config.toml
model = "image classifier"
dataset = "photos of arthropod specimens (BIOSCAN-5M)"
train_examples = 97500
image_size = 32
crop_scale_min = 1
horizontal_flip = true
targets = ["order", "family"]
num_classes = [18, 218]
arch = "vgg"
norm = "batchnorm"
activation = "silu"
depths = [3, 6, 3]
kernel_size = 3
stem = "single"
widths = [64, 128, 256]
downsampling = "max"
label_smoothing = 0.1
loss = "cross_entropy"
init = "trunc_normal_002"
optimizer = "muon"
muon_scale = "original"
lr = 0.03
momentum = 0.95
nesterov = false
orthogonalizer = "newton_schulz_5"
adamw_lr_other_params = 0.0012
grad_clip = 1.0
l1_shrink = 0.003
steps = 23500
batch_size = 128
epochs = 30.9
lr_schedule = "cosine"
final_lr_fraction = 0.01
warmup_steps = 4700
weight_decay = 0.0
adamw_weight_decay_other_params = 0.05
Rows from block 8 of a small image classifier, named by matrix and row number. Each number is 128 + 24 x the weight over its row's rms, rounded and kept within 0 to 255. All counts start at 0. Numbers have three digits each.
After each channel's rows are labels from the 100 images, of 14976, where the channel reaches its highest value: "strongest on" is what is common among them. Only what is clearly more common there than usual is listed. The data: photos of arthropod specimens (BIOSCAN-5M).
# conv: 3x3 conv (model.blocks.8.conv.weight, 128x128x3x3, each kernel summed), inputs 0-127

conv.98:143117094178137119128124120157093137134141133153132108129125126105125138122114125143117108126106131100106096134126132247218151109148133134126126140084109131123135139137131141136162154127072146133120115126127117112070135122116077117123126138120135108127131129143126150139125126131148124171125132100133200196126130128125129119111076119120115138129121139137148120131123109135069123132127
strongest on: order Coleoptera; family Throscidae

conv.106:128130124096129125143131127240126116120149125092126132126125140163147136127127153126119156119120158129120133109100129123133126126076132150128155126121117122136124079124139144118133094116156131138129137133136128115167102110128102129116128081190129132141125057121119111130131129117134166135107117074093130118104130230128126173133097133131101105108128144144129132128119089111171131129159
strongest on: order Hymenoptera

conv.84:131134121164140139140119118145137091128156171117131128074124126126057160127104128139132130191160180126115089135133120122123124115104133146126126155133140139131134120119127102130139114130135122106127086140128103145131115121111163127140110094132126123126131125133131107110135144117201145110103166076139136091142124113170171124117098122111131119122133118183135125132129248110134155132118
strongest on: order Hemiptera

conv.57:128094110163126123130078121118136137125127170117090109131128131064127127123093134130124119122091136133164142115126120128155126124161130135112125079135144130149120116122140111122122121130136122074129126129134125129105121122122127086146127246137131130129175134132129207130124114107120124179143084114109087093129128133122147154123134119195142090125135122124125127095130138129069111126123
strongest on: order Coleoptera

conv.124:080206122131124177141143080137121117122132138138121143122133113139084135103141108145117128124138128120126133129123146139112128141128126123129130103128120144123255118128128134083161109139153208152155146129128127139117111132125132148141139112139132116137110112117135100109112169109145149127134126106151122120133122123103126141162132120134109144125129125126153125042131147142103191125141
strongest on: order Hemiptera; family Aleyrodidae

conv.18:135118192133114164124119147120153116114111107103146127125130123117125133115124047133126124061141133128115139141107127155128129123129126156129126129132131101120130134131130122185125130128145178115146129122126133188145138127120135110115117093062024138135132199132129137154127128101184160125126127133120133113121141142170127123125141149153151134103131095142119130162127134102143078128125
strongest on: order Hymenoptera

conv.63:131127099135117117139126132082111106127124130128134115143124129124110130130136206125064137131123130081129123123135155137139120129124121170118152108161161174129128159122137015105077091125129130091122123117186098118160154146115131109130138155106131137183125126144130132096142157145140132129143119123115109130114127153124122133111134123130149112118133100150137134107126130124137105086207
strongest on: order Hymenoptera

conv.51:134119118149125120155119124143125115129071110113119116126129117134151097126129134109112120120128127128119138124075096129110139140155128129139128184136131124160126189175128249129130133120134177134133134089107125137100091105110128130121122115129118135220122109135135122121113128122167107128085130123134148091135129119131116073129158129135130125135137129127050147113136139116121125102128
strongest on: order Hemiptera

conv.31:115136104121130131118143099125128130114130126124124082112114110131136120147155128191128129086136155138111133127117125127130120123166128108170131123115129197143088097125145073153140142142202136120127125079135120151126098093129100143108130122110144126098144188126119128211131126137112149141128125132149109121194140188132145149110135192134152137130137160129125103121120127140131149153101
strongest on: order Hymenoptera

conv.4:170147146095128108114119125132133138122185145124132125153108174131141116130088138121111112118136136113157118131125112122126134124131146100122130147155128133117128143106117145125162106146096121130115141128130121118136135116155125125115110142138043111131105166134097142118128116087137128106130132111139125121114146115255124137146129152127134144135122146124130133135136132208126124148103
strongest on: order Hemiptera

conv.108:145145121122126129128127124128124130130160141122121124130128071132120137139127163135134129119126142139122128125131125126080137138147128152126112136141134146122112124115109145147255139127143126153136117124131126139093101123109137127102139137140119140098140135082138115109126127119131146210134120122174135120130147132129122146127126108134136109110125124101105121134131134129142078125126
strongest on: order Hymenoptera; family Figitidae

conv.104:196141119161132125132115127097126101128163091167123185158128160118143159192129102142137129111120137130159112191126128132126132132132128133198133131167118132087120122144112135126120138103133147103131137103118126133110168111171132125151124166101125112119131153128086158116138139096129141096133141110140126140199140105086213129129135111131120112131083131127129122132134129106097130143128
strongest on: order Hymenoptera; family Diapriidae

conv.89:144111108135127117125077187147133127148121123151123137137132123134118194117131131108111139142187121106136147066135147125118129131133126135147132139177123116118131137129113116100121129125135127123117125091113123130151138075090099137199137097131092112142131123129117092124118116152132130144102112145110115086204121128122118123116083132112144114119210135131139127207121086125147122120137
strongest on: order Coleoptera; family Mordellidae

conv.9:128128098122119125137116143155128129158127119128124104130136132120128121146122125118144129099141138143128129103115125126128117114119132128146136137105112168135130126130255124156115120136126125123222140133129128136114128127120090100120129104139123121130112147127117120216112125121119111137083120131132117120139139126128134162128123122132137107151154120136144124127133085110126128123113
strongest on: order Diptera; family Hybotidae

conv.96:128141167122111092165124103125109117151116096125114097157132146126121158106134137134131110204116123132125094104119148127129126118126127137122172131112144139123138185115109093237126109110122124140121124138123126146126110124121114104107115113199131123115134154128135129116147131139116144121104142117156094129145190141119150180126121126140116151123136125098081123091092128136066121166159
strongest on: order Hymenoptera; family Mymaridae

conv.82:151128115169130124133146152133129129116119128133137129120129137153097103143122132127124129202123097136143152141143094124128128123111129037132118122132124099205119121183187134166161124125156136118139121133134127118115130126140136119146126127119127125078127128064145126209122119126112137129136113132147099123112128102124124164123137123108112132129131093096056149133140149140123117161185
strongest on: order Hymenoptera

conv.60:136141108120132148121135113135121150192133129128122127097113148088127129147123127113118125133148101154125104140125121118120122131111124158089138124090132169130129122130135132184185132143133106157132127107121164143105082135083115098119122198130100172118093128136132121123093131102125134157121143119135138108128126116133132122120127183127104157129079238127129113168116115065126102139129
strongest on: order Hymenoptera

conv.11:138128184133129115122108117123178147115106155086124181119136128102094119121105125129141119122183174124156121146150124166128204131133129137163123127127110140092118142129128115113134135134157105128121127117133126119091155125103125138136125176128154121132127126124127181110111112132149119133134151075128129117123121131124106124098129139122144115124122085128136127248136103110077078137124
strongest on: order Hymenoptera

conv.26:133129126128127125118132129242128155097079179131119105087126124137120134120120197117129147183108131108120129125172115112116112124138130130127139130131125109122133103073125128127110114136117129121133062123122120127113128113110145133117133148135128119100141131147150110117110107130118134124122112127173119121125131148143123107131107124143108104128093104128231133127114140098124161190101
strongest on: order Diptera

conv.41:130131134096127087102132126098127094162129109081117159151147118125132105155116200129111118143110055128102213107126121131116149128137128125125182124175096169122127112145145120128112149100175121128137139212124124098150106112075185124106146107121150130115121123114126124132120123138149100133125166127144139131126130138136129126135106100135126185129132134127135123141125136115136123159154
strongest on: order Hymenoptera

conv.127:131124143169130135141125150127134161057134127084126126140125129125107129153130131211120127132129158080120135114122113131094130131115128136118129130130138169121109124138106123129134118118130124132119125194128128122131129128108125126145127119128126137130136123104126140111126130123128120164129120128110117125137118139142130255128128140135133126113097125119123122138125129064116127144130
strongest on: order Hymenoptera

conv.2:150109125191127126130097163126132138122170183126133121131121126127135119056133131123130139141127133143139117134137151099130131118123127135110120145141123131127149136136142132116112126127122123128125127122128119121133120133079115101255123097132121127101129124143120138076123105126122123120125126106128120139133117131125130166094115130096131117136126106138142126147156113122141146139116
strongest on: order Hemiptera

conv.5:132120120255127098136117161125116077215130109119125119124135205105127069125112140139129122188127176126131141127117172131116133130115130165129117127128129106116124132138134127142140130122129138136124121123111125125126128129118124106183130107126126116146129119128113100116114113090146115137131127127162070094138140128139122143129121122145138089105107133121150125126163128127148129126095
strongest on: order Hemiptera; family Aphididae

conv.45:128124130116111136109138126145131110209128165145123129108121111131078134143126073124123127121100116080197144125130127160119193118103113129133153128160149134121112105121118162175091145136122157072126138116143125130157136143143132083150133183089138129106133157061118108101113151089128129131141105106125108131123170125154130124097125112122125140120106058127131136121127130125145136149126
strongest on: order Hymenoptera

conv.95:120143115108127123120154105159095157107170100133133129122108120167160123111145130127110126129115147119127154123135142132128110137076110131113142124126129143147126122105113138112130118123124083212126124121108125065124132251127145129097121129130131125128138103131132127093124127122128131153130201131102128115120135118136124126120125132138121134106124117097128147150125136150150227123090
strongest on: order Hymenoptera

conv.61:106147134085126128105117116161155124108122111099123159127133126122140119151154129100178136104185132130129069131110141119132114123125111139179124126123117139110111114120122191137151086128141082152162117162130127150123130133122120116129159136148121126126130117127149127120138127133122135107143175122110104126129128111119133133138136128111118134121131139191129136149142127132118088255126
strongest on: order Hymenoptera

conv.115:126123121122128130126133132213134132111088194157127099144128125156123128150097128135176130146109119147123114149127132128160130125161119139130125119125128140125115154129125148105100128124135100065117142092125099133118112122040127114113132136127137125116105118036148122127131124125138122130120122140122093095133129129126132143105197121169134095115130129130073133127169124135195129129134
strongest on: order Diptera

conv.10:097092121123126133115131125136179176120101081127116125100131113124113128136122127107143091133130146127126130180129135124070135125132129139118233127141111117139128158132083116127114122143190100165113126177134125122121121129144134134141135110154135146127131131124117134024131093138117128121114133120131115119127197127123134122146171141172120123125080130121139129152136120143099126106128
strongest on: order Hymenoptera