{
  "norm": "batchnorm",
  "activation": "silu",
  "loss": "cross_entropy",
  "momentum": 0.95,
  "orthogonalizer": "newton_schulz_5",
  "batch_size": 128,
  "epochs": 30.9
}
Rows from block 9 of a small image classifier, named by matrix and row number. Each number is 200 + 20 x the weight over its row's rms, rounded and kept within 0 to 999. All counts start at 0. After the name is the row's rms in percent of the matrix's.
After each channel's rows are labels from the 100 images, of 14976, where the channel reaches its highest value: "strongest on" is what is common among them; "place" is the part of the image that holds the peak. Only what is clearly more common there than usual is listed. The data: photos of arthropod specimens (BIOSCAN-5M). In brackets: how many of the 100.
# conv: 3x3 conv (model.blocks.9.conv.weight, 256x128x3x3, each kernel summed), inputs 64-127

conv.29,085,199,206,162,183,186,187,199,184,200,184,214,187,200,200,221,128,197,232,224,201,203,201,187,191,198,231,195,198,198,210,218,183,198,216,171,224,194,177,216,203,207,206,195,132,231,216,207,184,209,219,166,191,163,193,188,209,190,208,200,181,208,209,199,215
strongest on: order Hymenoptera (52)
place: centre (36); bottom centre (30)

conv.111,099,199,211,194,225,197,199,193,188,193,175,214,204,195,190,200,175,206,216,202,187,196,198,179,200,196,181,222,199,214,203,158,216,220,168,192,211,206,194,190,238,212,210,188,223,189,178,189,201,175,209,204,244,154,189,187,202,196,209,201,209,197,202,143,198
strongest on: order Diptera (61)
place: centre (41)

conv.37,099,189,206,204,207,187,203,181,201,189,198,205,202,230,201,208,209,219,174,197,201,212,211,212,122,200,209,168,217,217,198,208,166,197,105,205,212,203,202,205,198,201,188,213,210,219,202,206,175,192,223,188,212,199,197,198,216,191,177,240,157,198,193,187,231
strongest on: order Coleoptera (77); family Curculionidae (31); family Brentidae (26)
place: centre (61)

conv.146,098,183,199,199,237,187,194,198,215,200,198,208,204,205,203,170,212,205,201,128,194,180,226,210,205,235,214,195,189,185,172,164,198,193,201,237,255,189,248,221,215,205,201,201,166,208,170,204,194,227,186,189,190,221,217,207,150,195,199,202,132,200,200,203,155
strongest on: order Diptera (86); family Sciaridae (44)
place: centre (46)

conv.35,091,211,211,208,194,203,187,196,196,210,178,190,202,204,200,202,178,233,199,174,184,201,201,211,186,215,208,184,173,200,191,209,170,196,204,184,214,253,166,203,184,205,185,175,198,195,214,173,182,222,178,184,249,200,178,191,202,203,216,207,225,222,182,128,201
strongest on: order Diptera (98)
place: centre (61)

conv.185,107,208,196,198,210,199,201,207,188,205,184,207,206,186,205,215,202,245,216,200,184,209,209,206,177,209,207,219,202,201,194,201,209,200,173,154,221,193,235,197,204,178,268,220,205,197,190,157,208,214,197,175,197,189,227,191,209,195,227,235,197,196,207,192,181
strongest on: order Coleoptera (92)
place: top right (46)

conv.19,107,212,161,195,203,239,212,191,193,196,197,191,211,206,202,201,197,192,200,184,200,199,218,190,195,199,198,195,220,169,190,177,189,197,227,193,176,199,188,207,174,196,211,190,240,210,195,202,175,192,183,209,213,190,206,179,220,218,155,191,205,202,269,204,204
strongest on: order Hymenoptera (63); family Ichneumonidae (31)
place: centre (48)

conv.43,098,218,207,168,214,190,193,208,195,196,164,208,226,174,212,188,202,248,196,216,206,199,188,209,157,195,202,209,201,232,184,203,163,185,240,200,197,223,186,217,186,207,182,188,198,205,192,171,188,219,193,190,229,217,181,212,202,201,203,159,200,200,175,114,194
strongest on: order Diptera (100)
place: centre (46)

conv.24,085,158,191,202,218,202,201,190,205,198,219,214,195,190,198,209,202,216,213,224,163,233,180,163,166,171,207,259,202,186,209,217,129,202,240,203,198,195,209,192,202,202,152,206,209,204,197,208,199,199,200,237,205,200,200,221,197,229,195,213,201,168,195,154,181
strongest on: order Diptera (70)
place: centre (42); top centre (32)

conv.175,117,193,193,203,203,146,194,180,170,187,226,196,197,204,192,194,200,209,203,192,197,176,217,216,199,191,197,209,192,166,198,190,196,220,217,203,199,202,182,205,205,225,201,207,197,213,171,182,176,212,199,201,192,220,145,203,200,220,167,200,209,204,199,253,217
strongest on: order Hymenoptera (50)
place: centre (31)

conv.7,098,197,212,191,201,206,197,207,197,141,196,202,215,199,189,195,205,236,200,168,162,193,204,195,202,259,192,192,214,202,186,157,220,228,207,198,221,203,163,195,202,201,204,196,202,199,187,185,191,177,215,206,197,208,204,173,205,201,267,177,200,174,198,171,203
strongest on: order Diptera (64)
place: centre (26)

conv.74,094,191,228,183,180,192,197,221,199,196,211,220,188,210,192,207,203,229,183,143,204,268,196,201,199,196,227,210,242,209,223,182,200,200,177,210,184,196,194,194,190,129,203,198,156,202,208,195,188,188,196,187,205,209,181,213,212,197,208,222,210,194,167,184,279
strongest on: order Coleoptera (83); family Corylophidae (35)
place: centre (45); middle left (38)

conv.59,109,211,249,181,196,201,213,234,195,147,198,164,202,213,199,201,212,201,203,199,200,167,200,212,180,193,175,154,188,169,136,193,244,212,183,241,199,195,204,194,208,198,202,176,209,199,191,242,195,213,194,193,224,196,207,204,179,202,197,199,217,200,206,195,256
strongest on: order Coleoptera (69)
place: centre (61)

conv.45,106,231,181,165,195,225,188,199,196,184,203,199,227,175,214,194,197,210,177,200,199,203,210,199,201,198,176,195,218,187,207,214,239,200,198,200,197,215,199,171,181,189,185,198,166,207,171,211,193,185,203,187,203,205,188,214,180,176,190,203,172,266,195,202,189
strongest on: order Diptera (84)
place: centre (30)

conv.240,100,207,203,209,160,193,203,208,206,205,201,199,195,191,198,203,194,250,206,206,188,201,201,178,170,195,200,212,202,202,202,200,213,202,199,178,195,217,210,246,197,198,198,137,198,195,200,235,181,195,179,208,204,196,222,208,194,178,196,212,211,202,220,198,213
strongest on: order Hymenoptera (67); family Figitidae (27)
place: centre (48)

conv.166,109,199,176,191,175,201,229,192,198,189,178,215,196,169,201,208,227,206,212,167,198,210,201,195,207,200,199,197,205,217,201,217,215,206,198,197,197,202,204,201,198,197,210,215,214,195,221,187,181,203,214,200,140,205,202,162,154,181,237,218,205,179,202,177,205
strongest on: order Hemiptera (35)
place: centre (51); bottom centre (28)

conv.1,109,196,203,205,206,198,212,185,199,219,226,170,210,206,200,212,194,202,180,180,203,248,180,209,203,196,208,224,182,194,198,202,188,194,216,194,205,165,220,202,199,197,200,199,205,135,198,201,194,232,202,191,194,196,195,207,201,193,180,250,139,218,200,235,164
strongest on: order Lepidoptera (28)
place: centre (37)

conv.101,109,236,179,128,192,199,221,197,213,201,186,200,194,200,191,166,271,199,193,158,191,228,199,189,203,201,176,206,204,215,199,177,227,208,202,190,201,205,228,208,207,196,203,195,218,162,246,191,202,198,201,169,197,200,210,215,202,213,239,208,192,203,153,172,196
strongest on: order Hymenoptera (60); family Formicidae (42)
place: centre (43)

conv.97,087,214,217,226,215,162,198,186,200,205,208,190,199,217,199,157,178,247,166,173,204,215,216,190,216,211,189,198,197,234,222,210,171,209,212,200,192,201,178,175,198,187,218,188,224,199,210,188,199,212,208,215,193,210,220,182,212,196,199,198,191,169,220,201,119
strongest on: order Hymenoptera (54)
place: centre (51)

conv.160,110,186,212,155,198,199,196,194,195,192,192,204,196,200,207,186,181,219,189,206,184,191,183,198,232,199,190,206,199,178,200,223,197,187,202,227,200,210,201,199,170,202,200,193,173,194,210,199,198,213,196,186,219,199,176,201,194,195,197,195,198,214,197,187,183
strongest on: order Diptera (77); family Drosophilidae (47)
place: centre (31)

conv.199,112,201,209,187,188,193,190,192,200,203,212,197,176,197,196,201,210,201,204,186,193,212,137,193,201,184,207,235,200,198,221,221,208,227,210,191,162,208,250,167,206,212,199,193,208,159,178,203,178,196,182,199,242,212,194,201,184,206,179,212,207,188,208,199,202
strongest on: order Hemiptera (35)
place: centre (28)

conv.4,118,164,157,222,196,202,202,176,200,137,184,204,205,200,200,211,162,233,198,206,202,197,202,226,186,196,192,246,174,205,182,177,205,219,159,200,197,213,203,211,184,232,220,199,245,231,165,203,187,195,203,189,193,169,195,197,181,191,202,202,202,221,195,211,227
strongest on: order Hymenoptera (96); family Figitidae (47)
place: centre (62)

conv.83,112,184,183,231,200,211,223,202,184,196,187,215,165,193,199,196,195,216,176,120,196,200,207,196,162,199,203,215,191,192,199,202,177,202,184,166,198,202,191,240,195,213,209,199,202,161,201,203,167,216,203,199,178,205,151,206,198,196,217,190,204,163,196,216,198
strongest on: order Diptera (80); family Milichiidae (29)
place: bottom centre (50); centre (30)

conv.140,117,195,181,160,208,213,200,180,205,201,214,214,200,216,201,204,156,202,202,197,167,167,217,212,200,194,192,236,199,219,180,199,206,205,210,202,221,205,166,192,195,198,195,192,199,189,203,202,183,210,190,206,183,207,197,181,198,196,275,189,196,195,178,123,200
strongest on: order Diptera (86); family Drosophilidae (81)
place: centre (49)

conv.148,094,190,198,200,207,202,200,199,219,184,201,191,231,179,202,213,163,216,194,201,165,212,222,183,220,194,221,246,203,184,203,202,190,182,203,235,170,197,248,249,209,187,212,194,211,210,201,181,211,205,191,170,158,167,183,205,190,192,191,208,215,207,151,241,223
strongest on: order Hymenoptera (44)
place: centre (47)

conv.124,073,196,178,203,191,177,211,208,180,198,205,211,138,197,230,197,207,204,215,235,188,199,227,198,193,178,238,157,199,210,193,188,189,200,198,236,203,198,165,189,184,215,205,204,210,247,202,199,187,215,200,208,169,192,181,181,175,197,185,210,167,204,226,192,210
strongest on: order Hymenoptera (96); family Diapriidae (27)
place: centre (46)

conv.40,095,179,197,194,147,203,199,172,199,219,194,198,221,196,214,200,169,223,187,228,180,189,204,211,226,205,191,223,206,202,196,209,195,207,188,198,211,164,209,124,200,196,199,200,191,194,200,177,181,162,180,156,210,227,232,198,196,184,201,157,142,204,162,222,211
strongest on: order Hymenoptera (62)
place: middle right (27)

conv.246,102,212,248,198,195,194,206,202,187,217,199,216,181,204,186,199,202,203,202,182,163,195,198,186,243,190,193,184,199,190,200,215,195,176,202,214,230,209,249,224,199,213,215,214,213,177,202,195,207,192,203,208,97,204,196,201,207,197,209,197,215,213,187,183,216
strongest on: order Hymenoptera (61); family Diapriidae (25)
place: centre (55)

conv.228,110,206,210,199,200,200,192,211,186,237,190,198,198,202,199,196,147,198,199,163,174,228,200,164,223,206,189,187,209,184,197,204,199,166,227,197,199,200,203,202,216,132,203,191,209,211,201,189,208,200,191,201,197,228,203,191,216,207,194,200,171,147,195,198,211
strongest on: order Diptera (61); family Agromyzidae (27)
place: centre (70)

conv.225,105,203,201,208,216,176,202,108,207,222,190,200,199,190,198,196,192,204,209,182,199,201,190,202,201,242,230,180,246,212,192,198,198,232,190,201,193,201,217,201,200,252,204,219,187,198,183,205,177,181,197,216,149,132,192,189,206,191,189,216,196,192,230,199,205
strongest on: order Hemiptera (28)
place: centre (44)

conv.131,125,196,193,194,209,199,201,243,200,207,206,246,190,202,198,196,176,231,204,201,212,201,205,212,176,199,203,206,198,200,206,207,205,191,120,204,216,206,130,199,202,203,201,169,133,197,185,180,209,204,193,198,211,214,228,189,234,202,182,194,204,214,202,207,199
strongest on: order Hemiptera (30)
place: centre (47)

conv.183,136,208,196,199,202,203,202,200,212,203,214,200,216,200,220,194,200,200,211,209,199,212,193,166,253,193,215,198,189,208,195,191,195,167,206,169,200,210,175,201,188,208,211,200,230,204,173,185,199,215,172,211,199,144,176,208,204,225,202,199,178,193,229,192,199
strongest on: order Hymenoptera (96)
place: centre (55)

conv.132,091,202,240,175,150,184,188,234,185,195,177,206,211,228,197,192,155,189,200,196,221,180,209,202,194,183,193,150,197,249,207,208,217,237,198,197,210,193,219,159,192,201,217,227,226,198,191,194,223,182,206,148,198,252,204,198,194,188,192,199,185,197,218,199,208
strongest on: order Diptera (72); family Chloropidae (28)
place: centre (37)

conv.136,094,199,205,174,191,219,201,212,170,192,214,208,204,201,204,189,209,206,200,212,192,197,212,202,185,178,198,174,198,181,214,215,197,198,197,201,197,209,167,194,247,190,211,169,191,220,202,232,212,240,212,160,248,207,201,217,195,190,174,211,234,203,196,219,202
strongest on: order Diptera (67)
place: centre (30)

conv.41,116,192,153,206,195,177,202,220,202,192,247,180,199,244,197,201,206,189,208,207,202,202,226,205,178,222,215,200,197,214,223,201,127,195,198,201,203,199,202,162,190,201,206,121,195,183,208,199,186,174,189,211,192,205,180,222,211,193,157,206,227,162,213,206,190
strongest on: order Diptera (76)
place: centre (26)

conv.231,094,160,269,217,208,223,178,177,187,193,183,191,196,249,200,183,183,212,224,214,200,199,200,208,198,194,196,167,192,204,194,227,235,225,197,215,209,191,159,171,223,196,198,226,189,184,176,201,194,208,195,195,200,208,196,189,213,201,196,206,249,192,182,193,181
strongest on: order Hemiptera (69); family Rhyparochromidae (34)
place: centre (54)

conv.99,105,204,233,215,195,205,191,209,195,188,195,197,191,215,200,230,200,203,204,202,183,203,169,200,135,186,167,221,170,187,198,178,214,262,156,219,211,200,208,185,235,190,209,177,196,199,201,168,193,196,236,204,177,200,189,196,212,202,225,211,183,210,197,201,223
strongest on: order Hemiptera (31)
place: centre (58)

conv.127,111,185,197,201,199,204,196,190,203,186,210,227,171,208,198,196,197,223,189,255,199,197,202,172,216,197,215,205,203,204,220,189,195,201,212,189,198,202,187,196,210,188,200,193,194,190,204,219,216,179,203,195,197,184,234,201,190,200,235,204,199,215,232,202,158
strongest on: order Diptera (83)
place: centre (71)

conv.205,090,195,230,220,219,229,167,237,199,236,196,143,213,203,201,196,215,189,198,183,204,191,205,199,223,208,219,163,199,148,169,189,170,172,200,211,182,203,186,197,199,201,198,240,232,219,188,207,199,159,209,239,201,201,216,187,203,207,199,189,229,186,197,202,198
strongest on: order Hemiptera (51)
place: middle left (28)

conv.54,101,247,179,180,223,199,198,198,198,213,149,194,199,193,214,206,199,207,201,193,201,223,190,175,203,198,188,227,222,192,224,196,191,196,209,209,191,200,134,183,191,190,181,276,195,208,189,198,188,164,179,205,168,201,222,188,202,203,210,202,216,191,201,217,200
strongest on: order Diptera (83); family Hybotidae (45)
place: centre (38)

conv.138,133,202,234,193,185,200,231,200,207,228,209,212,174,206,201,196,211,198,224,198,233,185,205,215,214,201,217,191,194,181,208,200,198,200,208,203,206,194,205,210,146,192,199,199,213,203,180,175,180,190,201,210,252,200,193,197,198,211,196,165,198,203,200,207,223
strongest on: order Hemiptera (30)
place: bottom centre (34)

conv.168,110,219,195,189,209,197,196,202,201,231,195,201,198,198,201,176,240,201,208,214,156,216,200,154,209,183,173,205,195,199,196,297,213,199,204,246,198,168,207,171,172,202,204,192,207,199,187,191,202,216,153,188,199,219,207,210,197,200,188,196,138,213,204,207,200
strongest on: order Hemiptera (30)
place: centre (35)

conv.63,108,209,156,199,197,201,202,217,194,177,179,162,234,193,199,200,180,189,192,178,223,218,179,200,214,195,230,204,207,199,200,201,178,204,163,182,191,200,174,203,207,212,196,182,197,181,216,199,203,195,204,144,186,191,189,190,156,188,245,199,200,187,195,199,201
strongest on: order Hemiptera (49)
place: centre (70)

conv.193,109,219,188,196,201,195,200,197,197,170,195,208,184,209,187,207,225,202,197,202,198,194,223,204,230,175,194,185,199,205,197,195,201,216,180,205,219,160,262,212,192,170,225,194,209,196,196,196,201,216,205,192,204,200,251,210,230,200,188,199,193,206,207,210,242
strongest on: order Coleoptera (100)
place: centre (76)

conv.85,084,190,212,177,229,196,230,202,198,178,203,207,200,219,229,199,184,207,196,187,219,193,205,188,209,235,233,182,175,201,199,209,226,198,191,203,215,207,174,179,170,190,225,194,254,229,131,216,211,184,158,209,207,218,204,204,175,213,186,183,140,197,206,198,206
strongest on: order Coleoptera (51)
place: centre (37); bottom centre (26)

conv.26,121,177,188,181,204,201,194,199,200,208,197,202,187,201,242,165,186,205,196,200,192,205,221,185,141,198,180,185,200,195,202,188,182,197,207,209,200,201,180,234,189,176,197,214,183,188,236,191,190,206,192,193,216,218,194,187,196,198,184,238,213,192,85,177,224
strongest on: order Hymenoptera (60)
place: bottom centre (29)

conv.103,109,193,151,182,194,223,197,191,199,223,191,207,206,216,203,200,220,192,200,219,181,204,196,211,174,200,201,174,194,202,187,235,185,196,185,152,204,202,233,180,207,225,193,176,200,191,199,203,184,216,198,202,195,182,229,205,191,210,155,197,183,198,167,200,207
strongest on: order Diptera (83); family Scatopsidae (56)
place: centre (66)

conv.56,099,218,183,201,224,202,198,200,202,200,189,187,194,188,193,230,206,232,213,196,142,198,181,200,188,193,175,183,205,209,217,194,233,259,197,208,186,211,243,181,205,208,228,214,200,184,208,213,194,203,204,202,193,199,184,195,201,202,224,205,180,205,186,201,164
strongest on: order Diptera (64); family Cecidomyiidae (31)
place: middle left (26)

conv.67,113,200,196,195,198,199,211,205,196,201,205,198,214,203,226,188,198,178,190,270,168,225,200,192,197,189,205,189,200,192,183,200,194,231,170,141,196,193,184,202,198,205,157,209,222,201,200,204,130,181,200,200,228,208,241,202,203,201,186,216,215,201,205,199,196
strongest on: order Coleoptera (54); family Coccinellidae (48)
place: centre (67)

conv.16,088,185,205,187,186,201,194,213,178,205,193,181,199,154,200,194,244,174,214,182,201,249,211,194,246,199,187,203,189,186,200,248,201,204,197,212,194,194,147,214,195,182,200,200,170,200,212,196,197,201,236,182,182,187,203,174,194,221,250,200,199,203,206,206,220
strongest on: order Hemiptera (63)
place: centre (39)

conv.191,086,209,188,221,203,200,193,193,214,198,215,198,208,207,200,208,189,250,218,137,190,182,160,195,186,196,192,183,194,203,204,195,194,210,191,207,198,205,170,264,216,172,195,206,174,122,200,217,184,212,185,178,192,192,231,203,169,202,215,204,239,178,200,203,183
strongest on: order Diptera (67)
place: centre (56)

conv.170,073,162,218,190,165,203,240,159,180,181,203,172,204,198,191,214,189,172,184,163,194,202,208,227,203,201,273,195,183,218,184,211,182,205,201,174,190,202,201,175,187,183,191,203,208,234,239,205,214,191,230,226,170,191,128,195,197,202,185,179,190,215,215,198,189
strongest on: order Hymenoptera (71)
place: centre (47); bottom centre (28)

conv.254,085,192,158,188,220,234,194,212,212,180,169,247,185,208,214,199,179,205,194,225,217,186,195,180,188,204,192,179,204,213,195,193,190,183,232,182,210,206,190,228,201,185,185,163,191,176,198,160,211,199,190,180,224,199,181,212,190,213,233,232,208,181,256,181,188
strongest on: order Diptera (90)
place: middle left (30); centre (29)

conv.214,129,218,193,202,207,217,232,193,202,203,197,202,197,195,220,200,209,209,201,252,184,196,196,195,222,211,232,204,206,221,199,178,219,197,191,192,199,204,215,214,171,224,229,156,166,215,191,197,202,176,221,200,196,207,177,211,203,198,189,203,205,175,198,184,192
strongest on: order Hymenoptera (44); family Coccinellidae (31); family Diapriidae (25)
place: centre (65)

conv.104,076,184,208,199,160,185,191,221,200,214,190,189,172,205,181,213,214,212,186,213,224,193,194,200,186,194,208,193,171,192,153,182,189,196,196,132,199,197,240,227,199,239,183,200,191,215,219,193,215,195,166,205,237,200,205,215,197,203,213,223,210,190,174,208,229
strongest on: order Hymenoptera (47)
place: centre (34)

conv.222,120,185,275,201,199,194,157,226,199,199,203,189,188,139,202,198,199,234,214,247,186,217,193,204,195,190,194,199,195,219,181,212,141,190,195,206,242,190,163,202,195,201,205,210,197,191,204,199,168,201,199,221,188,187,205,190,204,256,185,204,239,196,204,201,215
strongest on: order Diptera (64)
place: centre (52)

conv.248,090,199,191,194,179,180,198,217,194,199,207,167,193,198,192,200,227,196,200,208,205,203,211,196,212,216,212,194,154,204,197,254,188,211,208,215,206,195,154,193,237,176,200,219,204,148,202,253,207,191,208,194,190,172,207,201,200,225,204,211,207,193,210,198,222
strongest on: order Hemiptera (39)
place: centre (45)

conv.177,108,230,149,202,201,202,204,196,203,200,196,237,207,197,213,216,207,231,210,221,209,206,166,223,199,218,158,154,192,198,210,190,204,168,205,199,193,197,190,144,167,219,179,206,175,248,200,197,209,171,202,219,191,206,210,191,215,216,206,198,224,172,209,196,207
strongest on: order Diptera (63)
place: centre (51)

conv.212,068,186,203,177,196,197,215,221,201,202,193,206,207,209,210,192,217,198,186,224,285,219,219,210,223,173,195,174,190,192,210,200,229,197,155,218,231,204,193,194,200,221,188,193,201,191,182,213,214,176,178,211,245,207,213,187,196,199,196,230,188,155,226,213,216
strongest on: order Hemiptera (31)
place: centre (36)

conv.156,122,191,200,193,201,211,193,216,168,192,199,197,193,205,160,197,187,214,171,150,215,203,194,194,202,183,181,185,201,197,236,188,199,203,195,186,183,199,205,202,200,215,163,199,273,212,209,226,202,143,201,198,201,239,119,207,209,197,228,203,204,170,211,204,194
strongest on: order Hemiptera (67)
place: centre (63)